config.yaml
encoder_widths: [64, 128, 256]
encoder_kernel_size: 5
decoder_norm: "groupnorm"
decoder_widths: [48, 48, 96, 192]
beta1: 0.95
adamw_weight_decay_other_params: 0
Rows from block 8 of the encoder, named by matrix and row number. Rows with one number belong to one neuron. Each number is 128 + 32 x the weight over its row's rms, rounded and kept within 0 to 255. All counts start at 0. Numbers have three digits each. After the name is the row's rms in percent of the matrix's.
# fc1: MLP up (encoder.blocks.8.mlp.fc1.weight, 256x128), inputs 0-127
# fc2: MLP down (encoder.blocks.8.mlp.fc2.weight, 128x256, transposed), outputs 0-127
fc1.137 097:126164074157123119094133115098170152112149081180164125152152106162127110164096148149080123115147160107080141122101081068168121145152101146163102136156074101086172117185135093140144126114100134159155226121169139076164164112123178161124106111100120139100085080074094123128170121119161125112118133157103196085082155158179163125186120147143204173203076101145106133121119125144111157131130
fc2.137 092:178055164125148102103098125120133138140130074129115163114174150105189078083107130139179150131165047136087152175159076079178099121108153144150075143100131087126164077139115126106133101157104093135150164098130098093105108113143154201101179137213139122107165146138116114095116151087102118181133072133104118075083114160134126130164126163152113165107148055156158123101138119160070106101146
fc1.138 104:139111095170139153160131116173137078067153126133131120130103116171161166140176169123162125154160093119105072068145125195076155157121154205141150126141115127130176154144142075084069147174136114115145149165133180141121114137114161110066148139168087120127073093125077134173129116083137146128102160142161108060144115148100119113087164087211147128168087170176192132143136133153106136190136
fc2.138 112:144143146154163128063135111172106109097149088118132142166148161115110089132108062121096093105143120067115109190174118070100152110140153089099110139133100123129102115200150097070144164126100162099114056090152181097129144130148091146124098144169135134078123150178138164169149078175066127096096083082150142156074142080135077166123140100175115175120088099105134070128128137077177129159112
fc1.139 084:120133119113117178101082120138166130190170173135147142055169155077116155140175134091096168146098140120180184071105158150109082059129152126120166104089111108137142127123101178128051147123165073119119133155172140111101122141110144140166093099121100171103125185141081129169129098151104062129095082053176179139111081115183085153109094142149114069132145108125119109118168149089120120149110
fc2.139 082:150150149123155137154173146147135178148206096109146091179175094123170143147109122173158113072110136102129136050179132120116162185125141125133174153110224122145111102154100083099066096126138102144123129149063115166103103162138114153052096162138150138103165156119092116115098149142053098161141180150077107111146094151165154115177118068115141106094137089096151145140185168128131143105141
fc1.140 106:140147171157101151163075155094112090080116189133139132113068121092093120115123123103122159103118130118163141153180104129124147099132072046163089087128113153181109156088131161161129113065103083140183172127085147090115116094101127102104171137176168141105117122089064121169138112129180114104123083154134138135119107140149084149121061095122180156099171160230147102138168111151167142110172
fc2.140 115:114158090130141145112117139129102125130203101167151168116150148086164126134197097105107110116084099068136081096056125095125134150104147139129132166096142166092141130110122116081108123095144108154079189147150173121184123110093155130140096080115124093106051142128182130158090126138135160080131110082164169111078028129069078133102145132161132160133140166113086090147120120106058176093116
fc1.141 093:122131108103164114137181173067083188108133149163106097157050134151131085155149166065115102101090106105137121114168114115097127174159112137121103062146124186100065178193158075129127183084122117150146070138122112187112159074168125128113163116074152095129154134078126150095095082169150117122129093135111130139140175148184175106142102119099099123152118157138139118164102153142184086125083
fc2.141 082:132123159138105168120110159195092126059135094138120181140122102228099087120129121113091149105144154123120117139114137109172165107141125165122064176105101070162117129114098155183149164158118119086155125168164094085130195112066149139167135146113121106091104130174092113132165095120145157088145118097103114111092163069112114088173107121076142118078153157182075114062053108131154140143135
fc1.142 107:151173130158186144162131118131142191119067162168103124123196133132115119108085138136100114125131095107116099082106115147063156085106169150122154089066110150092186168102180130137123148153173154106135111141110142165090108141140111135179216119111161137182130153147169147078103197094066167075138171165202094122101133092122121128144132164145114128111165119144134138129117095115167087193171
fc2.142 097:137118143182194184154130136107113115148051108145074218141180115132150099161127133176126172135161168170092122142173126150054086120103081138172105112120084157112118132155177188150111146125116117087163114095171191115083078138106113138155166176164106126101115084181133157127141114096055107117126149122165145091141128080157132120123126096070126124094109097119127086160177099151160121146152
fc1.143 103:130139155180163184152136230124152119161177109113159120102139142078097125094135108188095111170176095107152105149124138086134118093110111129125098130171124156127087110094109103122116083187164075196143135100130156143132104108136131126197137160133145146111146146096116141167142139142069114238152183145090130159112147102117151098061153133134104145161166174170139090136089117167161197132140
fc2.143 082:088162143154152104162144158112136170140145140129104173118111127129146149129128129093138218165125173143137187110139174080053158157126129111147071106124171139122105125171079148104169158079139140158150078175133224153135089153117133116161151123169095123070131150193118107117147089150029118136154112139179144168120119107107134079083111128113118087109122171195134118170133105093180133151147
fc1.144 083:148081103080119189151121084138142171154135079153127143142096194159105165097121175167183144142108117115130125113136130174117163139100075131145097126055110184113152171100105138063120119076115087168124182140151115135124153098106085093173089135160145098132127176101178192117151156128188191155106133143143154138079143168144191109123158082090115199138145166144112116064137087108138119149134
fc2.144 085:086118103148093092196107134090143140110134161131114119150148125073202158111101110113099094109120136082125157089106136082153078227144114077151110126058141147118173077112126133145096102215126091101126146109047064088110111089150104110128091130112142098096138140155150143111075117165187187123109093143161104141138138125115132155043104150154113135106126147136100118172137122099076121106160
fc1.145 080:084069095116117164126163065159084120052103147116158135113104099064076131145032155189149115101141110162086104151088151127142112142150123159107123141109142126124131118146131109165086114150109106152121132135105128150067106200108141114103120141127115208187153123149143205120153085128127139157108124100145195127176104157237145166154138133120097094082111130105156128133108104118083118155140
fc2.145 092:187098129139092131160089133123095104129145140207147083134085115129161119084146143079113120154089146140134104175141148135200168111072134126130144082151128124130150134142094136133131116124160108140089129133116130132121134100129152099157128150153159131102129135125113167211093119125083076177112145088107080151129102255208107161170143112098098135138085132121137194090149118169115135088097
fc1.146 104:114167138105124149152146180150134189148143076168118102088152169156096106121114159182055111095107138116167118126178112133130143107069165118127097165135157109107172121103117178169163120139132113124156148159123139117133146148104089153169120153114186155099082094123137147199089121155137105147094165118005155127116138124170123057078116100101184119120139150172148103159195081124126185134161
fc2.146 078:210131105137153136135164083128186090155140175136089125079129135121129095174140111172157109139121146109123110177133101106105140149142177114090211080144107161105106135154148089056145119100096108079098108127145196111138086166176098119143155153072117123128110107053105150135154128204168120148099126114150111121078125157143094117128164108204084175194119087066146132160156134124143150096112
fc1.147 139:155236114155074114133131133152152144130107163077170167113095097174179070173154131133085152122033170117123102138162069145126135122091131140108104103153113127152105162120135170109115115202160094155157096123167108218088099103166120132113164176107153140099102146135140126109083136126123136118118141183126144132147113038165105135182124134075131164106134153132149141113147124069090165135144
fc2.147 163:090134128144125101127118105101134105125118187131133059126077155190255131132133130125143111139148143178129103164121103082102109162084151133162183045147126153147080120172103157080092138118103084021113109134080161087151118105092119116127112116069125120149101165125183148158110139170162167151116167132174108133145084138141137149093142102090127131139124098169145101159136130111111158136147
fc1.148 111:132120115149087145095174158180149108135113212131156087114156145094142077152112152116171103150076076151143168112133069150142104135074143115127156185106088108147118135135144131164143139070136120130131122135108125172163098150126072157221165128127108107155155193125143084093156188120212078166130136191050087127110137138169122150116098118144075142182143150114145145127112087148127110092157
fc2.148 097:169117107135118100172082169098125170172117107087115121143078144114050073106134152130133089058175163079065096120141118099164152112161094125126079115155133142153155082085117136164145127219172128128193118163144164084133125161106136115094178142175108147099112125140114142130140177118161074149112150123122126154145154122139141101092135075131169097127121200165095200131129048106131132168120
fc1.149 101:109126154215131150121138129141200081135175131143174108123098110161126143127162173186177122110102127155132144075193098125132167138099150127147154120186088152049158184066140201131142145142100169117120107160201126066127075111111140121192158109138186150171136110113087107104122157096144114142117140079068114114135102119135166142121079118126124138172117148140069143127123165065105129126136
fc2.149 107:130121132088066165092161168131083098183050150120171160136106098173094154168092130085089174124067099065136129134124138146117161112138122127095169151126151124159154157094134112153129143109115210136127153144097088181130129164109065052163110110129111156169142098089130104149115156091111115103110145129081076115126169064132146101174154103195158083127120079133132184102129119156127125065150
fc1.150 110:156232184125076107120104153108120085101154154127094090126145170109143106166098104140158167092163110123108133146106073134099151074165148100127109197042150129159116099126071188143132126170101133155190135142141130066111086124122132135115101139089176101172163091137074093108103107151130140067085118166121127154119175148150129126136106123090124112112136055151080157076169167146141147133103
fc2.150 106:137112141101115183134060140124133098107119102141127200134121063107104113140134111109116094150178149131127155129240127159088106085157127143177109168164114108124072094176131137158133120056134129143144133125141134121121143116106124167098043157180159094095153105127166102077177074135089074139165100114114145113148130070135065122150088137152116143144179153132150045128117188129166106104137
fc1.151 094:126127128115197098104158118112058054205102138121122130179155120156160168167177132157101143111122153114111074114119101170115075161069078132181092181170140164145130131132099102143090158214134134137139174102079198160141122109170128124152186100137095109099117125158147121143107121075158153119132059184124094111162144137123160106145176082161115131101115132097094148142156123180142162114144
fc2.151 078:129113123097146126085133169159106126162081117110117132145162115165117218084118132067169164151104109130130137122121169142169189131173133170104118157183193117093131118083113157151114161089123099072131058113187100118129104166107145155108143178109142098165137110097139113120138146087152169135152152153116156147136130125143103095097101163152140116165154159037220096158090090208124111107089
fc1.152 103:130119157141066169101138103093102168098192126131126160092163097146192064167149105159149128122089111184104177118133159137052119153091094135098088123090121127168131124125119155103160100130178117130193144131143072167130140182124147138111150164100126158098138159104139157125125124118142141191101237156082133115075059136151115114139171141172129160130140182157198142129139126093091117159166
fc2.152 115:116139109111102092145121146147115108180143123166134126113107070173132067112137167153131141137124052181144131174064101135186092136109139091080142181073163166128142120127163123147137083132130157136136200083057085142099155165146148074146157139108118140148124117053141173155100177092161163156094130083151092139128130199134133168122174136120167102158193090105083176158121130155112140083137
fc1.153 091:152199152105174135138104114106111155105181110133123143132139168081159123192153121085185114101186138123145183033099155147105134087128108123120100143098102104113153107107121191150137169103169105104120150076162154136152130092110183053085161112151077167138113128110119139153149113115207089158088141128092124110159105107191077124159119149107122148083140161107097119170168061131078145106123
fc2.153 081:126119150138199089124150107157118152095215132124121101166112080066119087108143126181072134122100154142130115125159160147086121127108171135152102083155236124114098131118114091143129140186137161136094122128131123161140121184141068070086139130097154165118129132106132156119103127135177095109093116118178135114164148170179113117143170152161129092128143169090157171088196058117059127173150
fc1.154 090:080157108125214178122174211034125174116150159098094127107156112111108129057126147153140132128137091107108097093123109130165149085137080106161097114103131112101110147157094055169079118117110140147196125179134166090105123135147124123108163097072124150080063128133117182146167159124098108097152145131153140118139116146182178096109164145122141179176156118134108111179132099129101157122177
fc2.154 086:113157113109159146129149146102154144127156108137142189077116125115108093124150106130134161141131115120106153125155147090183156149107188177107081124116137154142111159169099167090133106162120144099184181145141145138134130144098145102201133107181152172181170150165117151088179166148126088020111101103149142122195176099176095121102085102124155152143142117049170159199134171138163126094177
fc1.155 116:125062152143129160119066093153164142034091168137139151176179111076173132111143114090121091111203115135137137119100074165093106125162131139112114173111141158114171108108123158156167173142098129198126049097164120132149112143129144103148172130136156094170140167106186108183156102117084109127110168109140137100129151155179158151192160150103125124123165149205074098124164120149150151150125
fc2.155 110:135112137161102109147081132100103122102149126174106202089087123149065116117144133214118123147113149106152190138154117097135126109216096068144136123149170106134137138156145157100208087128126097198092156130140175129147157139120152075160087152138128118083170102181155127128147132140094136104141171096153096099177125162134095165068073139094173085137101107123120124167143118159135068119198
fc1.156 074:129116138169104144130158100177087128124123143204129109158105127148096192097175149123129156121153132142158129123183090138043182117183135143099105082144101158079161076095153125173086171127129144120104138129115143150148206172086096111084130116134117137120087054143114116129146156111083109141106127115184128129084138082153084194146135104129145136091160193170170098092149054124159148076122
fc2.156 078:118111161123152128102096131111122163101046120128129153127147095108156155127068129155152185178132142125155105071113100171208139127111115137097123119120193173031179115162160149117127122078186183143130130123119174120150205148146165109192116195120107147093109083146117104152158103108095117106170113096109131179123066145131107208135147169094113121128105146159142154105116085128138108156157
fc1.157 107:134126133101153162157161145101102193116111130140141184135134066091156143137133116100193094151216148103129153149120175180124124104196087139113100133150133153102101153123077132180113115107167087087143083185137145179061130136163108153078113057161114193116156117104151132164109080055139150181122109119132126057109142098108111114165131165107160078081107112114144117134137120114069159128129
fc2.157 106:072096122157143114103146118142144127116140124108177141181095167123097116212095105083099119115102127090111098096106129187142119084101148177041129102142151117179050115053164101176130121148171128148173126133122089121108144185147114161137131137080115161159152146098161108093116098095173084129134173143148173096118156144122178141185148130180144142155104057099110194117122084168122091137142
fc1.158 101:113083105112093119185057149078127121114093115140141129164089145156176065193117116114157129146051089095165134172141124196067130162155127129128092196097118116193150083137082124162104128162171132132147126151118118161090179159147152113152163126133128148135089096119162119099130107095136107081109164102074141136185189142159128112155131100117148142091149154107167213187085144126165128119146
fc2.158 103:150083159143110198119072142194126112150103082091165160083162122166024115148170106153118134125169111161125165113124084125157119214129109114132139160152115137149077140138101121075095116084136103150144096120115162117115117130154141157179138085140183176176112122081190087160149089102116138129134076110094151125103080136102141106206145115118139121110168099090078144129098156151189092124109
fc1.159 099:177120128087100125089146115114210150110094107166129164110186099100091110142187078146094139121145156146107105116142101143137146093157130096104133167103161167139138126105148151093105162159105118186158078192081134150162113110165099164201080107122130096135124085173089119171137219096168142100152066144157094154112111128123193100095104124111155182149123128186132160109148159091082079134132
fc2.159 098:115100137143075153075128173169005174143075108148188063123159136141073158108094103127174133117145124130107080137119129153096171130096151162171112139114117103130110106095127113102097159145102111211115138060067176105116112078132126119088066084131113105146135132114149093065131183111132093110121145128110164096143133128168173131129138143155143186183166116113150108158116170105115119161144
fc1.160 100:149123166092130132147132141116130150140126172114181084140103124087113136139091148134114130111075144140122205167140094109124140069130170052126146122165134133122145158097186153164154165111161128110161091194143095108092130191141076164155164141162160185174117114133144172107144081118137156161140073124096191093094128155158099097158140093154129176022107137134132074142174124081181119161135
fc2.160 113:171145191138135136124130109105141129117105123155167114172150158103145107123204118105141134118114138120093118106064092131171133084127131122102107106114128122089158110133106074117140127127087158115127126182101157185111116113149147137047139144090127112136102180166105091109157115113154116053112108078134095112158066171172106097138146165135083186177114242072210142099129146109138101064115
fc1.161 088:138058091145119159097145086179095085152114114109092100145111132133161098143157169080135116115084136165121093088120147144180069120111111124137114076132144103166119131154093107109109089162086147116180218131111149119151095069128158113127127126143120164103197105132114215158066143138083078170097103152167124121117071168162168105152110194109132131091112111082077142091110090122155164093104
fc2.161 090:062156150080136048140161116094151085142077137131073116082091088069093102108126122173145154076141065136107083055114141199132130146140054124127104106097147105114124133109084132114071122050130122091135182133136153143118104099153123111132138115133103144073096118118094160130158138093048150149090127088100141151136167183124123080126152049126121105156115135107157109082129117143097120120127
fc1.162 090:089119117134159137138074139144177141184128111110189116149153182140050063146082071082140129146104137081107142118174152137092155118126069169158139176215121096158067113133093143071151126125156150147134158081145199117160077157108101111139149128123090180093122094097133120143108167120129185131138129128168111106148192101119104124135119089157120182194157137147127123144121094156158192132120
fc2.162 085:124130156153118151089136131119089131114104140154148114093158077184123048109152123112115142100142114227138152114115135149176134120096131123107126138083155116153085156120132057111145125125121132196094149176128132188169110091120131091094159119154115138103100117196124090069084086187130253126142143129094101098081129133077084101171110135108146172077105136116139119177118112128169137164139
fc1.163 096:177149125139137169086174185150165091171152135139079121142163132170141087134116144144170089082062111132165121141071143175108120091160104162068100095150118176191016126159101143135106127136127157128133160152107140141103177168191127143078133144170152142080163189102100146133132122094107134121217117138109162119125168164178114144156158146141113078142168135125156110109154108153136143089113
fc2.163 087:099125138103102161109106116113168119180097118153073123105136101183109068096075102129124130150129140122099123077197116135178160154135110124102089145148118073177138129151140101103088156049101166151111121132111123140086126126071117159190101132061119133117144117141134102140132040160049136146119202109083133139145125115156109169162101130139136152141175095068118165078125105192109120198162
fc1.164 089:124149123104074118158144111171082142071117114148089142091089138046182139137122180144096147115179153088004072191165100139119122142165164175132088094143158133109085160111129143098112120151099116135096157131103066138097113104128165158136114134103110102130147121170125126148093115147142145160165083089102142105127099172223123135166099141140095170169134124164137146121115107076162133146184
fc2.164 086:176122203105094110160101069141116148116108157124130117121120104105096138095094183107156127132110092199174128182042101146131134156103138157190111155103063110145101144161158137093129096131113074127087178069143102158155097184139172136179111107125170133133143122099140142148148090172165137111091122107151129162123113173186132151094180127086123170091062156164068099162142152158146133088116
fc1.165 078:148127087162115106093144138078164128129158079121190123094093129205085147147147197098139138146133135143168137111151152136146072109182068156133077101170106181156145095120118154152114080131069188089126106155108067165094152109150166081115093152106122110138060095090117115133143102085098088135131133165105111123095152113178125137145146206124124122184080127106084115123214100153132126123152
fc2.165 080:155124203129108125124131130172125105090130134116109131127095079145134213140128145209051114126110128152104120121098144101104175164074123135144049177186112079137098099075148106218114093140150148150125170105093153092098138091096091073078121122120122106101107101164103136111144100132061081110171117133117123115088123128129110095123153095131093164117164149097177125082148174141156171149078
fc1.166 095:101092136163207138165106114127138117093098123128043134163131127130104148140192103188185127098130146147086082139131128153117104172155196151127096138091140178151144169100164135124055092151108096127153135106152143087119102152125172155144149095094147093111130098128137099091180124164140216161144158147099171114105028159085159117109107153150135113175146111166089139151113151141135100190159
fc2.166 088:170155092132162111139181113116127073147135080165145072160090137166123085131127097188157140194119157124131141147128107108170170120101154117110113152096119125097165121111118107116072189072085111110126126176151059159097111111124086151166060086117127136152125135129138125158129113236161138164181124136156098138151170138127103121069155153167130122073142142175085147056070120145162122088105
fc1.167 144:144187079143169096178135084098145112156181159132197113127176110183180115143157124195143134130086124115120130090097121129103161169159113115179179067117115142163096201163144098124096177107129066085164121114157158103129083152159129159161132124110151124176127133069135120163149086109127219131146119117186112070143081157116198087161121111124138130132111154110103083097141123131099133127149
fc2.167 156:147125129092105131103158077118118161156128139100181125100124133182116128163124097142170186162151151080124172097140114097107087103152163074116137079125107169127147177189129132129140125104088142205147141146173139118116093143151118114152116099118135121110119129117113127166079020173067192072078087145118110092151110072108135093114159138147103166144190190075149152145082084126160113107086
fc1.168 093:150076098101113093148157126203089178176221097130115155112076144173081129174130138060122123134180089160129163160180156125142113161115122156156103131127177164086130143143136127126138112192132178117137103122076083125092117105117112129152091110073087149163155160202108177127131109118165135125106133148136159148149197140136125122091127043113148130120076135119176075150178148092134130135109
fc2.168 095:145140113184132149066108133079127094145184062122151132125103104196215105159114111110145191123148121107151123163100134108095103082162116119139134061168063134087137123093155151155162159037100120147081074150178152107085111137130120060124119144178168122131121152070109115147143108148116160132108083124155123163116111163094110168133144199175105096147162101116080090112142156110112103123124
fc1.170 078:092186122124111184153174104102109134112182090157146128139117109138184131089121107113118113128211144115096155134076140122166051138220150150101128115159097155103108083132111137111190152169191091182120128103136081105086136152119097156121117168111168154132145084121123107122132143098128200106149057184139135145160118080049142123105118134121133129183117117142106182120123160111063167118116
fc2.170 077:157144144132099070155132142152137107098080144109091116185121167080075127109106106178114174151069108117117127118193187159097175044101120145163143149125172130109127116101141132137173103125144104102147115134165203204082099155114139138143059112162128151126115105122139171129146157063169182154094155129129180151143056144114090099075097102141107086084109109114139062100113133120115092113122
fc1.171 148:147109109106126125113065124126126147033076119088106147069142113157096107201118032078103187130061161124162137086137138117139168128132131107137140115072136138171103120205091167091124151127147158104158128129139203169113082132072100105070109136119138135132161194099073118133119155148124143120091119165118118133115130152158135050151135129129165121187135129157110141136107154177143130167139
fc2.171 154:176115137088136127108157085116115103097139122138115104145102192195121112116102118097105100184104152096135144079132153142201196096132100121132143097120151083132124134110150150153135125156179067157114071183209126059133150175141117134195080167120100189131094167149040106129123127150156108117179136154099136139188130134148125162179152104120117085105127111188109145161115074139135122095102
fc1.172 084:147208097118138108110098208066137150084114106070138115188072108097187096191085167102141125109091083157148172148133096120128160183122093113117141118133107127160116098168075101156151110118163182133102074105103161139130152099094101144060127135121135064152139121116123173111219130125112165126151109123116143095156134067169125122076196125111137142121145135164150126153146108154178136095132
fc2.172 075:126167146165125136126129167198092094091105164128126130129147142100082105133128120093128034094115155114132118138110119109167174102096122123102104140116075126112120096140114182200168089120169148140089179121142092097163169154142132150198137133169095138131154104201145138151133061135103121101176141136169109125102134081153063090127074181100106108081100164066093126156075097142194101129152
fc1.173 105:112095161108149133149076137113108066146054097090094128179152153118122158148155135196111101146091110148151153151171104185073124205137123131112069145105127062173139120115097117125145134151082142117102160139146189152159125102089096134138105107144117124128131121140045114171156095135145107147148139171138151134133120147120123255145192112118125120086158150167148101107099094094107149112161
fc2.173 089:102136122166125103142127138164118091105083141092082110090114091112200163128119126088112147127113153109181145125042110178089151068136148154119128155144153139144104118171150162121152163131112110169128109121117131136140093164091183140194089179117132080143165132147119106116129122100131142110173115111083144155126106121114102251145106169100160123139127133192060156076080056095137115167070
fc1.174 105:085158192129103117163110116115101092056104140159121201118135064143131114213168104127155158097135109109126133057104145082129154106125113100160087117144130129136088130104103151133192141122067131170152075129075079077162101158154096066119118139129154119138157101110097116138100140132129140168069134133193141105113128155167081109152111128088173175149148178151100149092188124123076158071123
fc2.174 108:147158090119134122111143163143167148108156132129097138190172168118119128173192138113142088124140156161134131147160086125114138135149152170072080123187091158105121103135100120150129110165080067150103110133127219127153096098137091097051125182132127145157097180171146172121100138167152158137113061126134149133139168120180108096105105158166150148106131227122204126184143173089099120123109
fc1.175 079:143143073136145158144168101107172156153088115162104136133134141143095085192114144129094167156175101179160146166114094112110161147151120164133155063140119198129152151143122092134114157105101160120046198137164079119140151139141184129101159117125138143093133088076100080139106167087115147136132118108150099155170134165109140178156218166132083169125108179140135136080148162153147144191202
fc2.175 072:133113126161104181084117141151098116158086152106125131111165122138125108127097117097115118076176151077097129133173121109149110147184162164149174114093110096111125155149128149114118196162094144203055154118101114172125118164081136093182110110114137075101151121181192136124104099144097133132127097134090146155133130130131147140075071059161158170131092158203086116168111165054164084070105
fc1.176 095:135087116103130108105151101166140127153169137139089107174116114103107143107145148132153134145192083105124147166093118154062156107153133123161131146132121149103166096154119050152104173063113187094111169096132113125165149141118133154183065098199155092163153103176095169104181160087190157104124132073156156114107151218120157150098079115189154106158091143112102127149079147172123139151099
fc2.176 123:114114077147144092124139086090144093145169198147101087144105144149222143188135121143114157145063120133136076192102111121142143112133137131161194051114115162154125125140099155144133149143117149082085136082111135122158147098133142128117097106056110117134105147086173165169124164137190185185103156121182079152131162184134133152087148141109115202136083159085145100136117130094081148134133
fc1.177 086:115111120109143161123162082150138114114133199119077196185098090089111118103204090164126151127107121148113103130111085132085142157085094158085152103189178133112152126122104074136086094106131096158125055120103098089162197156170114175133160185172147145130088110123136112105091054067115133142107165201122130094155136151112096124104112124124116136146134142126087200094165136119134110177133
fc2.177 076:164146139115072078116146126106126133067116129125118079139089167140111143092051128122178131154179145134121094168119117085137121145130100153163174150145083143098113095133128129113098203134143075116137000129147128132184187121105130112149132098078054157136184142115114120125142121098158101136148125110160133096141137082124153094137106129101144093158040149101205154156155177094108117122148
fc1.178 084:134126121080130115160058140131103111144132107123121100118066162106154159128156110122162122103122110161127123078172165132090170132122139173105135087154192133169077127201090141119128110221157092120130139116099098120127126177113114127182136101081074122128075201187124147154178141141085173169116092172079131067155199124154109066100122124148164143090142077147150097119126107166150116152103
fc2.178 086:122158111130110117138130163122160119153091172160144170094089131171083141175136148138121119109090140078126108126166124137141117119167015110096129111101139146168092151129091111167124214107137063099098101172182157182170144170116103113076109134109103165134156143102108138165149139095095209127156148111087103065113190093151088123171178154096149062172100108127083111121116129137167136134133
fc1.179 137:079103121115088151163104130059164138130103115118139230094144087097183151133156179148102082142116151142135109157117170147157115084118130109148103108138098121101123156117099157086118160119132161159154185128154144096093113185112151110166149144100103156183127141113138200165115115103165081175155137095086109133152159160137188108084127148037192129133091141217095109161143120089155106129140
fc2.179 158:079118159157141178172118121144182150111119140100076151054096122142150117155092122128143175150144125097110115079148138101143115111163185106109147120138171154136172119161083150067116145186129160218126127119126113161155100117124137100203113172122124141141122092162172136132163133139111110202160152092149085171171094147073167063107104133124117112125139156178066124080127099097085092086193
fc1.180 112:117114187181138120159152171128077072105174141123093142100105088135127134137152154184165102131138092157099092124154077190131112119105073118146106151149163128131120200089127149189145104157133140138118086147141164036110214112124174126170171129198148129120149117090113091097094173113175124153099176103127101131066085191078129182090125129148104144151159125145119136158155125087139113114143
fc2.180 097:181169049104137167121155143117138108111130093147086112158111162194124037087139162111109110143079107108166183160110096096132186129095078102115136200125065099146150111091118160155115134139144165125123058139143055130157172111113108108168116157147091171142134133150120081148120141115145132117152103146161093164148208110141144114157128127069113149084075099127112187139162083129120108091155
fc1.181 093:132134137181147084124164158137144182127134110114132082114160071128137161154145135145128094161127155146160144094137105125136056095110096126159123151132139104130167125151120044079134147137200172096177132117161093169129095129201126153194167081141147091128120134130161106121141122132199163167087099112040137157159137066065108136122147117145083071186161096118086112098145110148158113139185
fc2.181 095:102140126144136165115107153149149144082114099099157186056208158149047125132169100107104098093144139145153104103131100114132109136112155139122139119154101129164125158193157159152121155119114094170114222094105188086137108136134136155113134061043113136129126090080118142098154120096119130172118076154156149084148127150096142086157106142152126154162055156105146226137118116102118120127076
fc1.182 097:061151120134115096117119096156120165160130094139126131156126143112128155157084069113145172122033127156127089112090111125124132157103108131144151178096120159166175162113147115056083088138127162112125138114128105131107131123145123045142161127168112172091096064181184141172119127089160123135085184173143132097167162128121085064194155151116039147146132174087152123106107092139168153156115
fc2.182 087:147170136094125135099135055120079147128131135049171132128066128112219157161093147106113138124124143136137135151089140124155116174122167172138180129160136112143148153173162114097135074103090132110142131080109125160103066130101096035115141142111076099148121160113124089122116169123176177130164080136130119098123110138124182130195136063175165106183148142128170120212124137159108103106155
fc1.183 089:108100116124140130124162131154129170159148164120098100204101085117153077181151140190145141122128089137114113103139109153126110088120126142171167078144104188088071110149136143163083162072147105180095078146061116204133219172120110158127115117116143127128159131070138117093138129130145132084116145170127101132196153196105165135130141166158091094205153122117078156115115111127142140089090
fc2.183 080:185101091102157088092164107106180079124159099132143123118143121113071066140077115091142131151133160122130131098152103163150155104125149145137187196088150109103140126104090094177083131222116117101097147131168139098109150119186157119189133115111111122189145138168140127105118075111118115107138159155105188166078151109101135127162136110056111116082125095179184082133129075102114114197157
fc1.184 127:114117172151116105149115122144128138125152127152128142149144125120119157093155104160118114096136105129055110150113130153114150133170163246073155182114136143096168169100162106104123165065128105160162133132122147117069154139178121133168111171172087147119103090143109119132116116120128090128105223176146156123090125128095162131115158088237132124101140176212146150146163160152127172186148
fc2.184 109:153172106056176146063104156155160082116183143163095172158137149112108112145117128097184130098122160129126102157208160118136177142106135103094139150100187078110143160124143055108106177161161111123096092091187111088103150139147144127114150101127107118216113165178159123100145073131135120084101131111163150119099111131125111091139106096144122107077062140165184091188136155099167128122151
fc1.185 109:124146151146140096125159082126165139107109144109187112119082103135105149089137131127149171137138139138193109114162148115115155109179129066121145130195131163121149182190094118099168196146118163127165103069158129081071112165150124144133108125139154146135168201109088163109111091147192126100073076131143122059065162126110148054193108115126136126147085111117111125123198113102134063144116
fc2.185 097:101084106175090139126116131074142104149056160101102141095138121146131057123173071142110093127159102091108115149110097112043099131152138100162095098183090196130078082126131187154159118053122152194141103091077090191134130130105140075109125095141150146121128108126200130151138072158126133074124098079107139131151089099164163120103087116127119145154159162086153133117125114094117132088157
fc1.187 091:125087178117132098112119124105126066191144132097088128126107139140097115139161180152115169124143134118151142128154123092197151135095086186126122092159115185136083125055124081128063086189081139116119099118167116079155135129165155171139138144162157122163160143114122094158093091101109111129183179124118123135107121145073099146099140142108020106214167146147188072152134118129142155116121
fc2.187 080:170137163126118161114159154133215102146094106135079134129120110151171130162139159161128163208162115087072107107134111136126110185126117184105128165115119094115152106144146143130059186104123132152195167150169111132164087089101117227098119098122088136135142140172097120111174132104079066198094094129138139093170104065070138114139110154094172118104109128156114105137144162166143132105153
fc1.188 113:143135090115109162104199148123105153146143074148135108149155138146147080135124148157083121125138109121155145148202132134131129103124151113132146164088159132149139158090141099049133127173115080153183117099151103182134154099131113146137110150100081190160135177031102108062160157123137081096171155152076125088087088178179159077152174067124126064125113088130109146105164140114148105119183
fc2.188 103:131180150110177121113104108146166134092130131125134092115100099136142137058088161067176106160136131162147081147102138124160187081063120166077141108103093131144147091145052122123120205111072113056150173149103115125148088092148186100178195092095117142151094131111126138103114162183117149166103100173144111140142115158147115162115127106071145133129148140104182134132189115157175189100131
fc1.189 095:105145108128096108153119082137094089156195178153143138142092132132174122077143087156148088135103134107105134166074149156085113136173141122132129101179138123133129113163099128161115178066132075129126155074098134142150137158124158135157208086142122167093160085187074126134099092119153162081151103139117107119129109095162147142147078136151152069098103064105116181151148162073012113126142
fc2.189 087:180136150148155151094114085136058115158164102141157103167115073127022083154102125123148171116127117197131102178175135152165159081128130103151152143094126075181129160130136119126122125163158097153056111132151141188152105098097169181175169187091160140114131087114069153128122146098129120154120157109125139139091135141151131086066174130101132154116102124067105160102185147090084134127104
fc1.191 114:116054175136139124111150151125154123151092102045123101119136136086106120149111113165103152172100161126156167086059157158130141095101130166154191111128172104197161123142153161036094099096114182146140110090160097149150149167103113074145116125144126131132089171113094093106173180140143142143056162109134144146108135144106175195183151124103061138151166162145147158109106077121139116092118
fc2.191 099:138148159131124098138147127168103183164099085188138118143194103104078073094127179147158090133085103060120108105130128126066150163108140146197171131136132123129158078097115117085094130200184094137114134157106072139164153124134128161073164114146151177128127147164107105103107197135163137091116176134107174074126075181122188165129120118138120080164133085130101184126123124086146155100144